Rows from block 6 of a small self-supervised image encoder, named by matrix and row number. Rows with one number belong to one channel. Each number is 128 + 24 x the weight over its row's rms, rounded and kept within 0 to 255. All counts start at 0.
After each channel's rows are labels from the 100 images, of 14976, where the channel reaches its highest value: "patch colour" is the nearest of a few named colours to the mean colour under the peak. Only what is clearly more common there than usual is listed. The data: photos of plants and fungi (iNaturalist). In brackets: how many of the 100, against the usual share in percent.
# convs0: first 3x3 conv (model.blocks.6.convs.0.weight, 128x128x3x3, each kernel summed), inputs 0-127
# convs1: second 3x3 conv (model.blocks.6.convs.1.weight, 128x128x3x3, transposed, each kernel summed), outputs 0-127

convs0.104 [142 158 132 128 146 124 173  72 111 122 109 132 147 110 146 149 150 141 167 100  99 108 144 165 120 121 133 149 118 130 104 143 134 113 111  94 117 127 126  86 139 113 137 118  94  86 130 150 126 133 108 142  83 115 152 116 127 149 128 122  90 102 100 137 142 135 133 106 154 134 133 130 139  48 128 131 109 155 121 137 177 130 130 130 139 113 144 132  79  87 140  62 136 104 154 110 123 153 124 179  93 165 139 166  91 167 164 100 136 106 154 136 146 131 125 131 144 108 106  73 132 124  97  95 135 133 118 121]
convs1.104 [143 115 114  97 146 118 160 166 191 110 127 137  73 148 121 121 141 137 100 136 125  82 111 147 119 115 106 134 126 172 128 119 174 125 166  97 150 160 114 137  93 111 125 144 115 163 120 120 119 109 138 125  88 141  98 127 115 112 131 102  92 128 107 133 148 126 133 123 130 133 118 146 138 217 173 144 133 128 104 140 134  98 167 129 156  98 145 144 121 176 119 157 118 136 104 134 140 141 119 166 158 189 119 172 133 103 115 146 131 103 149 139  70 153 158 128 152 106 134 127 152 103 129 130 136 133 125 131]
patch colour: white (44 vs 3.2)

convs0.81 [119 101 144 131 141 112 116 124 113 105  99 123 112 128 140 149 135 129 130 128 140 114 115 103 149 138 134  77 112 131 114 113 117 158 135  85 149 153 136 104 159 130 145 160 132 134 144 114 124 131 192  98  69 126 157 116 114 132 164  63 110 109 156 134  96  44 107 107 123 124 131 120 135 115 136 108 131 158 142 133 157 166  95 119 159 105 130 101 106 136 149 106 121 113 160 123 125 119 120 135  92 138 133 122  92  95 130  53 124 124 145 123 120 128  82 140 118  76 114  78 114  93 102  98 119 122 123 119]
convs1.81 [ 97 143 122 111 127 137 113 154 178 122 142 140 113 139 131 114 139 124 134 184 120  70  84 132 130 140 129  95 152 140 118 103 116 120  97  93 123 157 136 109 119 145 146 183 146 130 150 142 151 122 129 103  69 123  92  78 159 180 130  98  94 156 117 118 163 171 133 107 131 116 149 145 140 162 164 102 109 184  75  93 131 161  81 118 102 133 132 131 141 138 130 142 134 115 130 161 111  96 114 132 132 129 105 128  92 133 149 180 123 126 119 137 154 145 132 127 171 130 115 112 111 136 107 112 135 145 139 140]
patch colour: white (38 vs 3.2)

convs0.88 [154  78 115 102 126 112 123 115 119 111 127 105  57 141  87 124 116 116  99  76 134 171 115 118 134  96 129 142 113 121 109 136 131 112 130 106 118 133 179 121 121 111 121  42 116 143 124  86 109 119 113 165 142  89 128 123  96 107 121 193 118 139 114 127 159 118 122 127 134 132 132 103 114 144 129 137 145 114 127 129  95  99 100 113 126 141 114 117 102 149 109 145 136 144  93 148 141 132 127  56 115  96 118 125 157 106 128 103 109  51 101 118  79 137 124 124 146 103 119 113 124 144 124 130 139 131 143 132]
convs1.88 [164 140  92 178 147 120 116  90 131 130  52 129 133 147 111 132 114 124 138 157 137  84 166  98 104 175 151 156 131 105 141 113 153 149 100  94 194 114 121 132  93 113 118 104 165 117 149 120  92 138 130 114 140 118  82 119 119 122 127 190 148 119 109 100 126  99 129 150 124 134 142 127 118 105  99  92 111 127 156 134 134 173 126 146 131 118  93 120 125 142 114 101 132 118 135 128  99  99  95  69 133 123 129 126  97 125 169 125 147 146  91 128 160 156 110 155 108 110 113 104 112 160 145 148 126 114 117 126]
patch colour: white (27 vs 3.2)

convs0.4 [126 118 114 134 137 172 150 115 121 120 142 169 152 133 147 119  98 174 114 112  43 111 165 128 125 120 133 133 122 121  98 123  66  97 116 114 118 127 151 128 106 140 192  80 101 138 132 124 134 142 123 108 139 135 128 108 137 123 125 114 125 100 126 129 138 133 145 163 112 150 111 118 157 104 112 119  91 176 105 135 115 125 135 116  90  88 120 193 141 113 114 111 139  75 110  78 116 124 126 135 115 119 140 155 133 131 135  95 125 148 133 153  92 119 139 108 192  73  99 105 132 140 135 120 121 130 106 128]
convs1.4 [127  78 143 118 143 162 158 123 123 134 139 118 129  98 146 122 144  80 123 121  48 137 140 104 168 149 141 115 181 105 129 123 198 129 109 160 104 132 115 113  85 194  81 112 116 136 130 128 151  97 113 138 154 121 132 136 150  90 122  99 122 129 111 118 108 137 155 148 139 126 108 117 149 114 111 113 100 101 135 108 161 118  95 134 135 131 181 137 123 137 133 127 151 118 137  82  85 142 109 131 140 142 148 140 140 147 141 104 129 168  99 116 146 106 139 112  92 156 128 129  98 121  84 110  94 129 100 145]
patch colour: black (41 vs 16.5)

convs0.127 [132 114 136 104 139 118 137 128 130 104  83 134 133 104  78 109  98 139 126  82 114 115  90 125 113 117 122 191 115 149 109 132 117 154  98 105 134 120 122 119 106 168 120  90 156  71 110  79 131 128 127 142 166  78 124 142 115  72 114 119 128 106 152 124  59 146 105  82 125 139 134  97 135 125 133 131 132 128 111 134 119 114  72 125 119 112 109 147  81 123 118 122 128 111 121 117 129 141 126 131  41  97 133 119 109  95 100  97 137  98  99  88 140 136 138 105 129 124 114 125 116 145 131 152 120 140 133 119]
convs1.127 [202 147 103 116 130 113 121 107 158 141 113 121 114 130 127 119 133 128  86 144 150 132 130  90 147 127 136 177 125 117 131 134 103 167 166 120 139 145 130 125 131 145 133 135 136 133 136 192 117 137 136 142 134  98 112 125 153  82 135 131 121 154 164 147 122  79 131 102 109  93 104 123 135  76 109  54 105 147 134 114 130 154  85 160 135 134 168 162 144 161 105 127 120 134 148 109 150  91 117 124 138 120 148  72 154 117 131 148 113 136 144 138 153 155  78 139 112 128 132 132 129 118 157 132 134  74 139  80]
patch colour: white (34 vs 3.2)

convs0.7 [136 126 127 124 111 160 135 113 128 126 119 129  68 147 107 107 121 148 131 132  97 113  99 139 148  82 119 120 117 136 121 127 138 150 107 164 116 133 194  87 128 135 195  66 108 109 148 157 154 141  75 144 129 137 114 142 125 138 131 131 157 127 119 114 112 124 173 159  95 126 129 132 149 109 124 129 125 107 110 138  85 110 138 153  79 136 112 148 143 112 124  80 131 146 119 150 127  98 137 125 130 104 128 112 114 156 163  90 134 147 156 133  45 121 154 183 164 110 119 112 131 115 107 137 134 144  98 137]
convs1.7 [164 101 175 100 124 136 177 140 143 127  78 146 109 122 134 161 102 168 142 113  69 110 152 135 155 187 132 122 118 103 136 138 177 116 143 114 137 100 136 143  59 147  90 100 110 182 149 145 124 125 132 139 133  93 147 172 133 114 148 114 126  96 116 128 128 133 136 133 143  99 123 135 106 106 126 124 102  88 135 118 104 138 128 146 147 114 107 158 119 164 133 107 128 137 121 127 144 120 115 117 127 203 148 141 127 122 171 133 120 119 103 116 143 130 130 144  79 149 113 102 142 133  73 128 128 102 134 159]
patch colour: black (44 vs 16.5)

convs0.10 [125 106 145 130 127  95  82 122 139  95 104 119 118 110 119 135 119 133 138 101 163 105 146 129 134 135 125 136 153 141 120 135 114 127 107 125  87 131 128 109 126 146  57 118 129  92 134  81 131 149 136 128 116 113 144 122 105 100 151 165 116 179 141 137 125  89  79  80 158 134 131  92  87 138 139 116 117 149 131 126 129 125  73 108 124 121 126  94  73  76 140 132 142 126 167 112 135 140 147 125  86  90 128 108 100 129 115 107 154 127  95 110 176 125 157  98  57 120 181 123 123 136 112 137 142 131 123 117]
convs1.10 [173 153 119 118 132 110 165 145 109 125 146 145 135 144 151 100 160 123 134 164 129 150 123 129 154  73 153 165  94 132 151 119 154 168 127 103 118 118 131 130 149 154 157 119 127 142 112 133 134 116 111 107 106  87 129 134 132 139 114 157 102 129 112 149 104 145 126 101 149  99 134 149 161 125 160 122 132 131 152  92 150 108 179  88 153 166 129 137 128 131 146 140 118 137 117  87 129 175 146 150  79 136 136 155 159 148  93 135 100 143 146 146 123 122 125 124 204 186 126 138 151 173 137 140 108 155 123  68]
patch colour: black (85 vs 16.5)

convs0.112 [129 101 118 126 143 107 164 147 148 114 122 158 128 113 161 123 139 147 111 121 121 119 148  92 134 113 136 147 106 132 123 115  98 168  97 136 134 118 153 121 108 131 171  67 158 104 120 166 133 135 111  87 152 145 133 133  87 131  92 121 129  87 127  88 150 101 114 132  69 136 127 128  98 111 139 122  76 165 152 107 153 116 156 118 104  96  94 126 146 123 123 135 133 110  91  97 119 127 120 111  88 121 132 180 121 133 134  62 142  59 113 154 115 141 144 145 146  90  82 144 137 137 113 134 121 166 120 148]
convs1.112 [178 158 134 123 121 121 137 129 179 123 142 113 135 122 127 124 129 153 138 191 126 136  96 148 138 129 120 109 105 113 157 130 130 161 108 113 121 114 130 108 128 144 135 118 127 161 174 121 186 135 110 109 142  98 111 117 184 132 139 145  91 150 129 115 161 154 129 129 125  79 128 104 129 149  98 115  72 141  88 100  94 162 150 109 166 176 123 144 123 139 125 114 103 141 156 119 123  96 110 114  84 142 134 132 132 135  83 161 131 121  77 132 143 182 108 158 184 118 129 129 151 119  91 132 110 118 132 100]
patch colour: white (77 vs 3.2)

convs0.18 [135 164 112 129 137  72 123 142 119 130 176 129 126 137 104 137  91 101  82  88 131 152 109 134 118 106 137 119  87 139 139 135 129  96 110  82 130 115 143 128 113 120 111 100  99 119 116  91  69  98 106 165 134 126 127 131 139 149 140 167 157  99 122 102 139  95 106  92 135 136 130 120 153 128 112 106  75 156  98 123 120 142 127 118  85 157 131  78 129 162 102 148 131 132  97 136 146 141 119  95 130  96 130 145 146  96 189 121 109  83 154 132  93 141  98 177 160 105 132 157 125 114 128 129 124 105 119 150]
convs1.18 [136 108 115 139 114 161 122 147 110 122 129 118 127 155 140 154 118  96 123 125 137  88 153 135 142 132 166 118 214 111 153 120 139 104 110 113 158 156 136 153  94  98 138 119  95 127 146 115  88 123 142 122  95 104 102  96 118 169 155 147 140 116 123 106 143 167 115 127  99 144 133 138 124 160 137 127 169 156 130 119 124 164 121 140 120  93 154 119 140 125 161 112 136 138 153 162 108 118 128  70 164  95 131 161  67 102 157 133 133 106 103 144 141 143 150 107 115 114 143 117 152 156 136 134 115 196 146 183]
patch colour: white (39 vs 3.2)

convs0.102 [152 137 113 134 145 123 158 108 137 112 142 196 116 118 117 101 104 132 139 118  90 165 159 165 129 120 131 145 108 113 111 133 117  90 121 113 126 118 181  98 124 128 126  63 123 143 111 144 136 137  82 167 132 128 131 115 146 165 124 124 114  84 117 120 136 146 118 160 173 143 119 141 105  90 122 142 121  83 127 139 109 105 162 110 108 144 171 168 121 108 122 113 146 112  87 127 147 120 122 145 162 117 135 165 144 165 145  64 118 100 166 171  96 114 149 137 167 122 116 143 130 154  81 125 132 105 120 112]
convs1.102 [144 172  98  84 118 123 177 157 165 126 157 141 153 110 139 141 102 132 126 183 137 128 142 132 125 135 135 127  99 139 146 141 149 144 102  90 134 125 111 117 110 205 152  90 156 161 161 147 141 127 108 141 136 100 118 135 143 153 138 138  71 142 137 118 144 117 135 118 117  90 128 119 157 140  95 131  53 119 116 114 120 159 149  92 165 130 139 146 116 174 117 140 118 133 174 114 137 127 127 118 100 150 134 147 137 136  88 183 136 137 117 121 152 159 127 126 183 139 113 131 116 105  98 118 117 143 128  95]
patch colour: white (89 vs 3.2)

convs0.93 [130  94 127 119 119 105  94 121 119 149 100 111  90 120 168  87 136 152 113 144 160 115 122  99 150 118 121 143 120 126 145 128 145 121  75 137 151 117 160 149 141 137 139  79  98 132 131 147 164 121  97 150 154 132 115 131 139 111 125 138 141 116 118 124 180 159 148 174 121 128 142 109 111 106 118 112  97 140  88 131  76 121 170 141 109 156 121 115 159 123 112 168 138 150  99 107 129 106 136  97 141 115 122  69 106 139 156 157 162 129 130 157  43 120 103 174 126 132 138 172 145 110  83 130 137 144 134 135]
convs1.93 [138 112 121 133 107 219  98 114 115 143 121 134 145 168 122 148 171  74 120 107 203 115 140 110 138 109 103 117 113 150 146 125  80  99 118  98 141 128 151 133 122 140 190 105 117 106 112 130 133 133 116 177 133 111 141 133 116 112 142 138 114 144 127 113 138 101 122 101 146 139 115 167 126 106 143 160 159 129 134 101 131 137 148 101 104 119 115  85 125 145 136 106 120 110 127 121 169 147 134 124 118  86 113 144 165 125 137  99 146 142 149 132 111 106 109 132 165 112 154 136 136 154 182 137  83 159  85 129]
patch colour: black (60 vs 16.5)

convs0.72 [122 127 116 119 127 126 146 127 121 118 107 124 106 121 142 150 122 137 114 142 126 120 254 146 159  92 143 125 130 121 119 124 131 126 166 114  95 136 128 136 149  97 112 174 128  38 130 135 123 133 133  77 148 114 114 101 135 152 146 128 127 135  80 128 114 119 196 146 133 130 135 148 151 115 129  98 116 141 123 139 123 134  48 117 130 117 139 127 100 146 129 125 131 132 141 125 114 112 115 123 103 115 120 121 131 158 190  96 148 143 152 102 156 134 109 153 128 146 125 112 152  92 120 130 122 115 128 125]
convs1.72 [154 112 130 131 105 136 140 111 138 131 144 116 134 167 111  87 106 140 148 143 116 125  91  95 116 163 107 109 110 137 141 135 135 134  90 119 135 106 118 166 102  69  96 164 140  98 136  84 104 127 121 129 174  95 113 125 122 133 134 125  99 114 117 132  67 125 106 135 123 134 126  99  66 170 136 190 160 121 120 140 130 113 167 107 128 162 135 126 127 157 143 123 148 126 137 126 103 118 116  92 130 140 151 120 110  96 172 136 152 131  38 126 154 114 137 131  89 121 116 139 106 163 129 106 120 159 136 110]
patch colour: white (44 vs 3.2)