config.toml
model = "self-supervised image encoder"
dataset = "photos of plants and fungi (iNaturalist)"
train_examples = 90422
image_size = 32
grayscale = true
crop_scale_min = 0.3
horizontal_flip = true
color_jitter = 0.6
method = "moco_v3"
arch = "resnet"
norm = "batchnorm"
activation = "relu"
depths = [2, 5, 5]
kernel_size = 3
stem = "single"
avg_pool_shortcut = true
widths = [80, 128, 240]
projector_hidden = 1024
projector_out = 128
projector_hidden_layers = 1
temperature = 0.2
target_momentum = 0.996
init = "orthogonal"
residual_init = "zero_last"
optimizer = "soap"
beta2 = 0.999
lr = 0.0023
beta1 = 0.95
shampoo_beta = 0.999
eps = 1e-08
precondition_frequency = 25
max_precond_dim = 1536
merge_dims = false
one_sided = true
adamw_lr_other_params = 0.0028
ema_decay = 0.99
steps = 12700
batch_size = 64
epochs = 9.0
lr_schedule = "wsd"
decay_fraction = 0.3
final_lr_fraction = 0.05
warmup_steps = 1270
weight_decay = 0.1
adamw_weight_decay_other_params = 0
Rows from block 5 of a small self-supervised image encoder, named by matrix and row number. Rows with one number belong to one channel. Each number is 500 + 50 x the weight over its row's rms, rounded and kept within 0 to 999. All counts start at 0. Numbers have three digits each.
After each channel's rows are labels from the 100 images, of 14976, where the channel reaches its highest value: "patch colour" is the nearest of a few named colours to the mean colour under the peak. Only what is clearly more common there than usual is listed. The data: photos of plants and fungi (iNaturalist). In brackets: how many of the 100.
# convs0: first 3x3 conv (model.blocks.5.convs.0.weight, 128x128x3x3, each kernel summed), inputs 0-127
# convs1: second 3x3 conv (model.blocks.5.convs.1.weight, 128x128x3x3, transposed, each kernel summed), outputs 0-127

convs0.76:541450513536545477417465525492482573531462460458484493459490461486402445473466497523425495468523457433455525550485599500534559527427460423539442478525479553511480508530401424554511544398428507433393416431504539487432441573504480459519450535507529474486435479581487484492474499549471462436470475493473485414517472456393409571408502440640396509482423516406571476466540544510489469489485
convs1.76:408471529493466477507516491513499498494431476463573550558623483609583526588526524552484563440519482553430418546473496442497536476442431576515508516484503487504516465540482525525475540504533469456526471501509500523561505514470599606435561466547540397550653580455431468487480493528519459564544519508540509534531455437508606433488494481497568471476493461575413455399376539527576529485481
patch colour: black (71)

convs0.102:489490541491542431470448532503461543543496322502395452495453499466538507470497484519384531497519507447553492514492496387518585457576524378497441388563448532493530515545487475573604483524454476412445426382528525497512444528514451436556446490439480454523485431530493485446523400518440394447485550484492499485516539437419519506438519531495523491434443477507537385482513503520482495490486
convs1.102:478546544553504483521522569518536527487439353441603477493473501530598555479504555509606499532463498494483424559443508589465417527550533445398551504497488520497492394552592542521467486485560511686473502545500517495501519453507501504459559529444492461493475437537504546479510569522548472566532451514525448622455417472499513500518538617455537452519498467526513500493583491492410590456483
patch colour: black (52)

convs0.1:509492450502516626520533466554532439476552607486413550482521355484484514501471536501453472529450469534434473414490489494475531571406420571510546522475409458591504487507511513473435549407493466514501502580425519462424559479470475430503480530459437546519471446436566573503502474512432462493488470483399569448481487572536552478497551527541445478429425648420449516513541449498514537480564
convs1.1:522482508501497500391528467509524566596451450437460522490536662556547521559559479530510393485563429456506410474516493460404459461453528469511498458521494564575499444484485510548454490489553514472487510385493509526424450473468521529577528452451545523473465567479397493528501431437542455634458536514447549559615577498494561513505482509465486477453518581540494559465541430495396498569528
patch colour: black (72)

convs0.82:544501502494520537547479423537547568589518567538472497460453456487518494540486520516443538514497505443366460506501496510426477533556446537512573496442407552474500524443494535561662506644446472545496503527573507510529563457498478471593503467491557554501529546535580447476447468488475414491530551471494556514525604477491581507514422555473529499586493654488520380497490456418500454511508
convs1.82:596473578540503518467479497455405483589417474561486518452520499525484500472518554578548479511517476525457530549473509467501396495587601501448519504539429467545545524376476626434575532579431479568520499623466487473501461632500532513469492513543496503470522474437503574518508600530416436487471510528408552449486532560494525506466516579496569492553483550514491497558539474533377524448454
patch colour: black (72)

convs0.69:518476541541540487361570504505460421466503562488474500582495597490504530543532530491561500517505576525528531540489496515547536361475498551497545449491591539454643511490435424518492607497471509487421475430458521502428404631487478460472483564548449519524485519556479493450483495499502461468475439523425453425507401441506444470511507464553432476495476456588559465476430382533516552521540
convs1.69:511484440500465533587465522562522495490502547432494585496537387460479497487321496491484563557498610496499564523514453578519498615684478529457503536466422495536572512444543561535496487478521525480558485606490467504547604508505549486406428505523543482517465549482521527496563500496513471477461504481540548396576473522510565451467500537522454523498549405495459553548486566545460523446462
patch colour: black (74)

convs0.126:511557530571547529504393504512503496558518513521502513461661525474457475488527558467449451449485423555539512431493352404571504536500459443496432428508565470464504487475451522479293530526522494516464443466504526547475460467472468470504380498542550408531535492488529552481559393512540504484470472539457510580500506515470516500501622546541603536433485459508506503522484493431508483456527
convs1.126:327476459446488488571433537478544473567416495486537522549533513674408494512568445524503491475462522447514388509498475506530490490554465531484503441494450462484453434504482558443406568500549494536466479430505532539483420494455523540520587503479520522565512538426411429408480480525487499534512545482487579559566438387494515448526498495454493401502501462588465486417513489473477563427488
patch colour: black (88)

convs0.51:495509535531517396455474473461505558492489438469428466396458522483317446434418463484466506503496498467410477600466489474498554517465520555487499434491494620410514520523466498557520480521594472518484362416498500488444463453493461467583490464497531654499475538520416542442488479483530436498554498506478521485524535428443385573439451519542450475562558476491540502447466506453489486483489
convs1.51:518443498478511524479513472564369493596479466430436490438511535480612527507599485532527463500538533453472509442524460470452458379469517589474474506491495559603509480538450422522477543481529515440592453485512526506558494561551441539450447522473501391495512424501577415579474416547557500479547521565449403579480556553489489420480478419439454466522440549518452497556412455548491559475547
patch colour: white (39)

convs0.101:542669498496558510462466504502488565558528526546391475462407624425580511491565571509448497508482529437568452553477444476486539478605480527481513548479620526620487498482522520517390528472446501451497475536527557509435504597516453446550537454555588489495338455534495458479461450518485464555504569455488468511502525459469523524508458549506576525446460437509532539510514450478488449512504
convs1.101:545433565486511576497492451610466492551412484478488508444524476512535480462382563478552505513521549497491515462478496497564424497562460539398510506521423502559580541445470606559485540507430524440479407558521534482494567571551542524494516520484504486544524484413508474499541538520499431362467567526453497425549505484511611451450519551551535606511542441450495576541459446498414488363508
patch colour: black (56)

convs0.64:493461569534491506535501513478418521448485541530575502500534463508483474482438468460515516480493483501468484542535474496486523403552462477519519458511443488369555559463456560603474514558750526563403403440483513499576520517530489488510467474523573548490487488448445450456532475489475530467589482537455437514557523480486454316477516536505484499604491453457461466453444458444511507499474
convs1.64:479520481476510476541508554516530516427450477550494549510462502642375550509537433583574470506483446419512399544511509520442531485592440482499477542484498468639490471392472494459505476506510500518575415573510462483509477474469510523474554497531555411413532543411477571533530453553521465471539536450492622521593470478555433526528474509432475406568518513580450512525481475454460575501403
patch colour: black (92)

convs0.123:523526513499523516477528524520423534511511354513385499456490417504508507458413492485467517510503451543504566516520494492453539506574504412505428442502487484564514483527433481555503508593478455375502459434531513484512425601487424430562413513404541446513609418494564457434480517523458464476461463474435504400495483447354565521409502469497512501478370534462517533497469557515483471467519
convs1.123:549557428508502480533489536494498549451440506453569505568450480522501520518420552493599572501494474513442465569512567503491521544498484523435449531468516509510488451521553673567505474523493520498480486562485497496483602448465447413454511416553556540506383523600445517461502523474397519606517489465505504455531476411546545522583493658495554434499507570542413496460522562503422478489428
patch colour: black (91)

convs0.109:517437508545511458455489561446433559542498567541502454512473589533540432480498498464543479477482552559524446437498512518497526330632460509496495499475576529493505505440437522526512514599603483508454449358535519486540523545482525516503514494541552452453515557515432477495498518509492647477483428579452393434500558469436568421522491478559520502616491465481499471460448394526475449462484
convs1.109:563482439531492492573499552500498445438461515627507530509454457544388466476450430471478489487536530523496503574511524501534392524652488488477538508544461408611516512374473595430483526525533540453571469644564498481500489523469493529471462513563611533485499589440545575443488490472498490520523572451500553445621532446545509522457510500446521560495526507470500507542494487476485521391508
patch colour: black (71)

convs0.100:505503499473500517517512472477426510468537452531425520504449430563506472521478538491453523511483483464532382445504421507451507412482548473465404453422500445480475511531478576473545511388460475395425477391475480528449502460517449500480505467475458411467612445425471425463469514504484494521489543454518411527505526557416559369373375507387462511409483479464447495502459440456470497510539
convs1.100:430539567451495578484570531503510511507453477452487566610485524392660515478476466557575431523489477430545505467494482513419515510553510457418563439519523507519541507510516506425527435519491486514453520501523470457574542544585527522533458516471472616532466595590464434505464511449434450459458405422473477527444493606447598510460473503543569500392523549456568570541529473544490457530512
patch colour: black (53)

convs0.44:487515503509535477487457480497427499594481398500497467542568604461595520504501499499499473478459557459600561531494524534612484546542549440550499503530543513574504472503427480536483491542424511538592533546521523449506469556498448493512470462479545410534408525555502420436500541479574442491498516450581460422487479463460519668415579520545431507509499440679573506523481508474481456503474
convs1.44:501599454487516487541459470498484492515387383422633552547458566507450473548522450503490492497536568577529431534535516497495481483560534464518537436514459426550500461500439547483505556553493500546456553477488515511569476464440453551421522494523466517532536490429511559490478522499527506455471556528603532473601472378525427575555491570565447387467475527575408521495450505506349559462494
patch colour: black (85)

convs0.60:516464507474481554504465499478498495412535486502454569391609434501482460520411513484437512493508516564451492452531541520505516505469398539517411515513357423497472494503474502465531525484424496574469488454451496535504543499495517517493399477355471504556456416438541533456510496519456530457476515516374560472500489468540536510449496498435340512470486562376471400511520372485482536501541
convs1.60:480394551470500487481383526476501511536445492480507478464513544719507511536566467485458458517536492475581411458495458431438493455464528518529510505511498524539444511549482491490383505450604508507487522422532533513495458415452480560566584454459543588510569550511470447497521457504598472600437566510448580511538511469488499495534462458491421451458491506633463501436500399499511490508518
patch colour: black (74)

convs0.115:492536494491480528498492512521464377466476391473402517588422417457509428469522478514491524478536538455469459590457536474487491476518541396499506470543407509496578462498468450433454519548441496382454409409474502500441489543523462515493444496459474426512420467496490522449492462516462502441506524512470472411499451469440427488440466420462525498488265477548532505487482404486487521498467
convs1.115:456426456437527457548550503468438558497564535505481546502471488428546469491408473458536566552538454592470464492517556491509509548495423638451513534482553471477524492465544539462532518495510518545466526473460529517472686482511433469455536501535474492400499523567455527531530459554377502480397548527451456422521460513430563475467433603564532480495621453447547458517475503475493530622513
patch colour: black (38)

convs0.58:434583556489545441516452417472475449367508485435406477503594549511462480495508512494451515503455511525533405578545562493534526533533437494531488410485531512470438500495482613498568514493542471456432472385413489503587569512518446474591438418495548477526505450413411497511561508491477560498529565490518442405498559498487482437501449523491472491507511447487402345509453550444484514471524
convs1.58:345454524489471469562472557464527477552384464577496496549546492632359551514505503553507521488465482446413407607482475447490523475565471493472523501450442426577484478442512598481442522545494509535540467498482526531555446548439504503525575447489558487587543574423474492485513517450558462565541515422474594493516452396494491490471526530457535431572468464502457502455447502530449507476433
patch colour: black (80)

convs0.84:515714539478560478459512565528501481542492384547463488504475487478545555482557523516405542532515481481532524614534467498522581466497619411478441457485480504551485523574512524568468519440503459508497475460518526552473453576491472447600425458447541485513498402468514442438515488521481416499514595472576502505521541471466525500440405515412525510487444433509538639494554538501485487505540
convs1.84:418536525441488488504510544474557500482400407397605566487495542546561547571527456540575527491398494511492471565475472566551350526513544481362512515505500503542481445488535531506470560545499516627445514557506493485500557487558506552504527478493476471405470441556503506543517479532483525534425476534569502528506512513558528485518549601450473411510488482530449514487515496478351594612495
patch colour: black (100)

convs0.107:502444484535514423473494504522540460464486555493422489470423486548441513493494504492407487468531501367445424399444471436472487489386402547495460392459445571501531503468526472496446589458516483591374453459498527507469494447488494411568451561513503484480374531510475537533426470543426452470553509525392480539517524538505487446549546513549429538441522557364477443468524484519519468505533
convs1.107:561433470513504491454475417521420508526569485444550522522562483417576489530576497477483540480558433478408557416521503446477465488429440541511510546462496456548521550492531474456536452510491493478482477494484479505443462499552490541483488473465457497571470371567500489446512613510364504468535452526445381472652576594598470507546502466533438489502468517430488514491461590491613507560570
patch colour: white (27)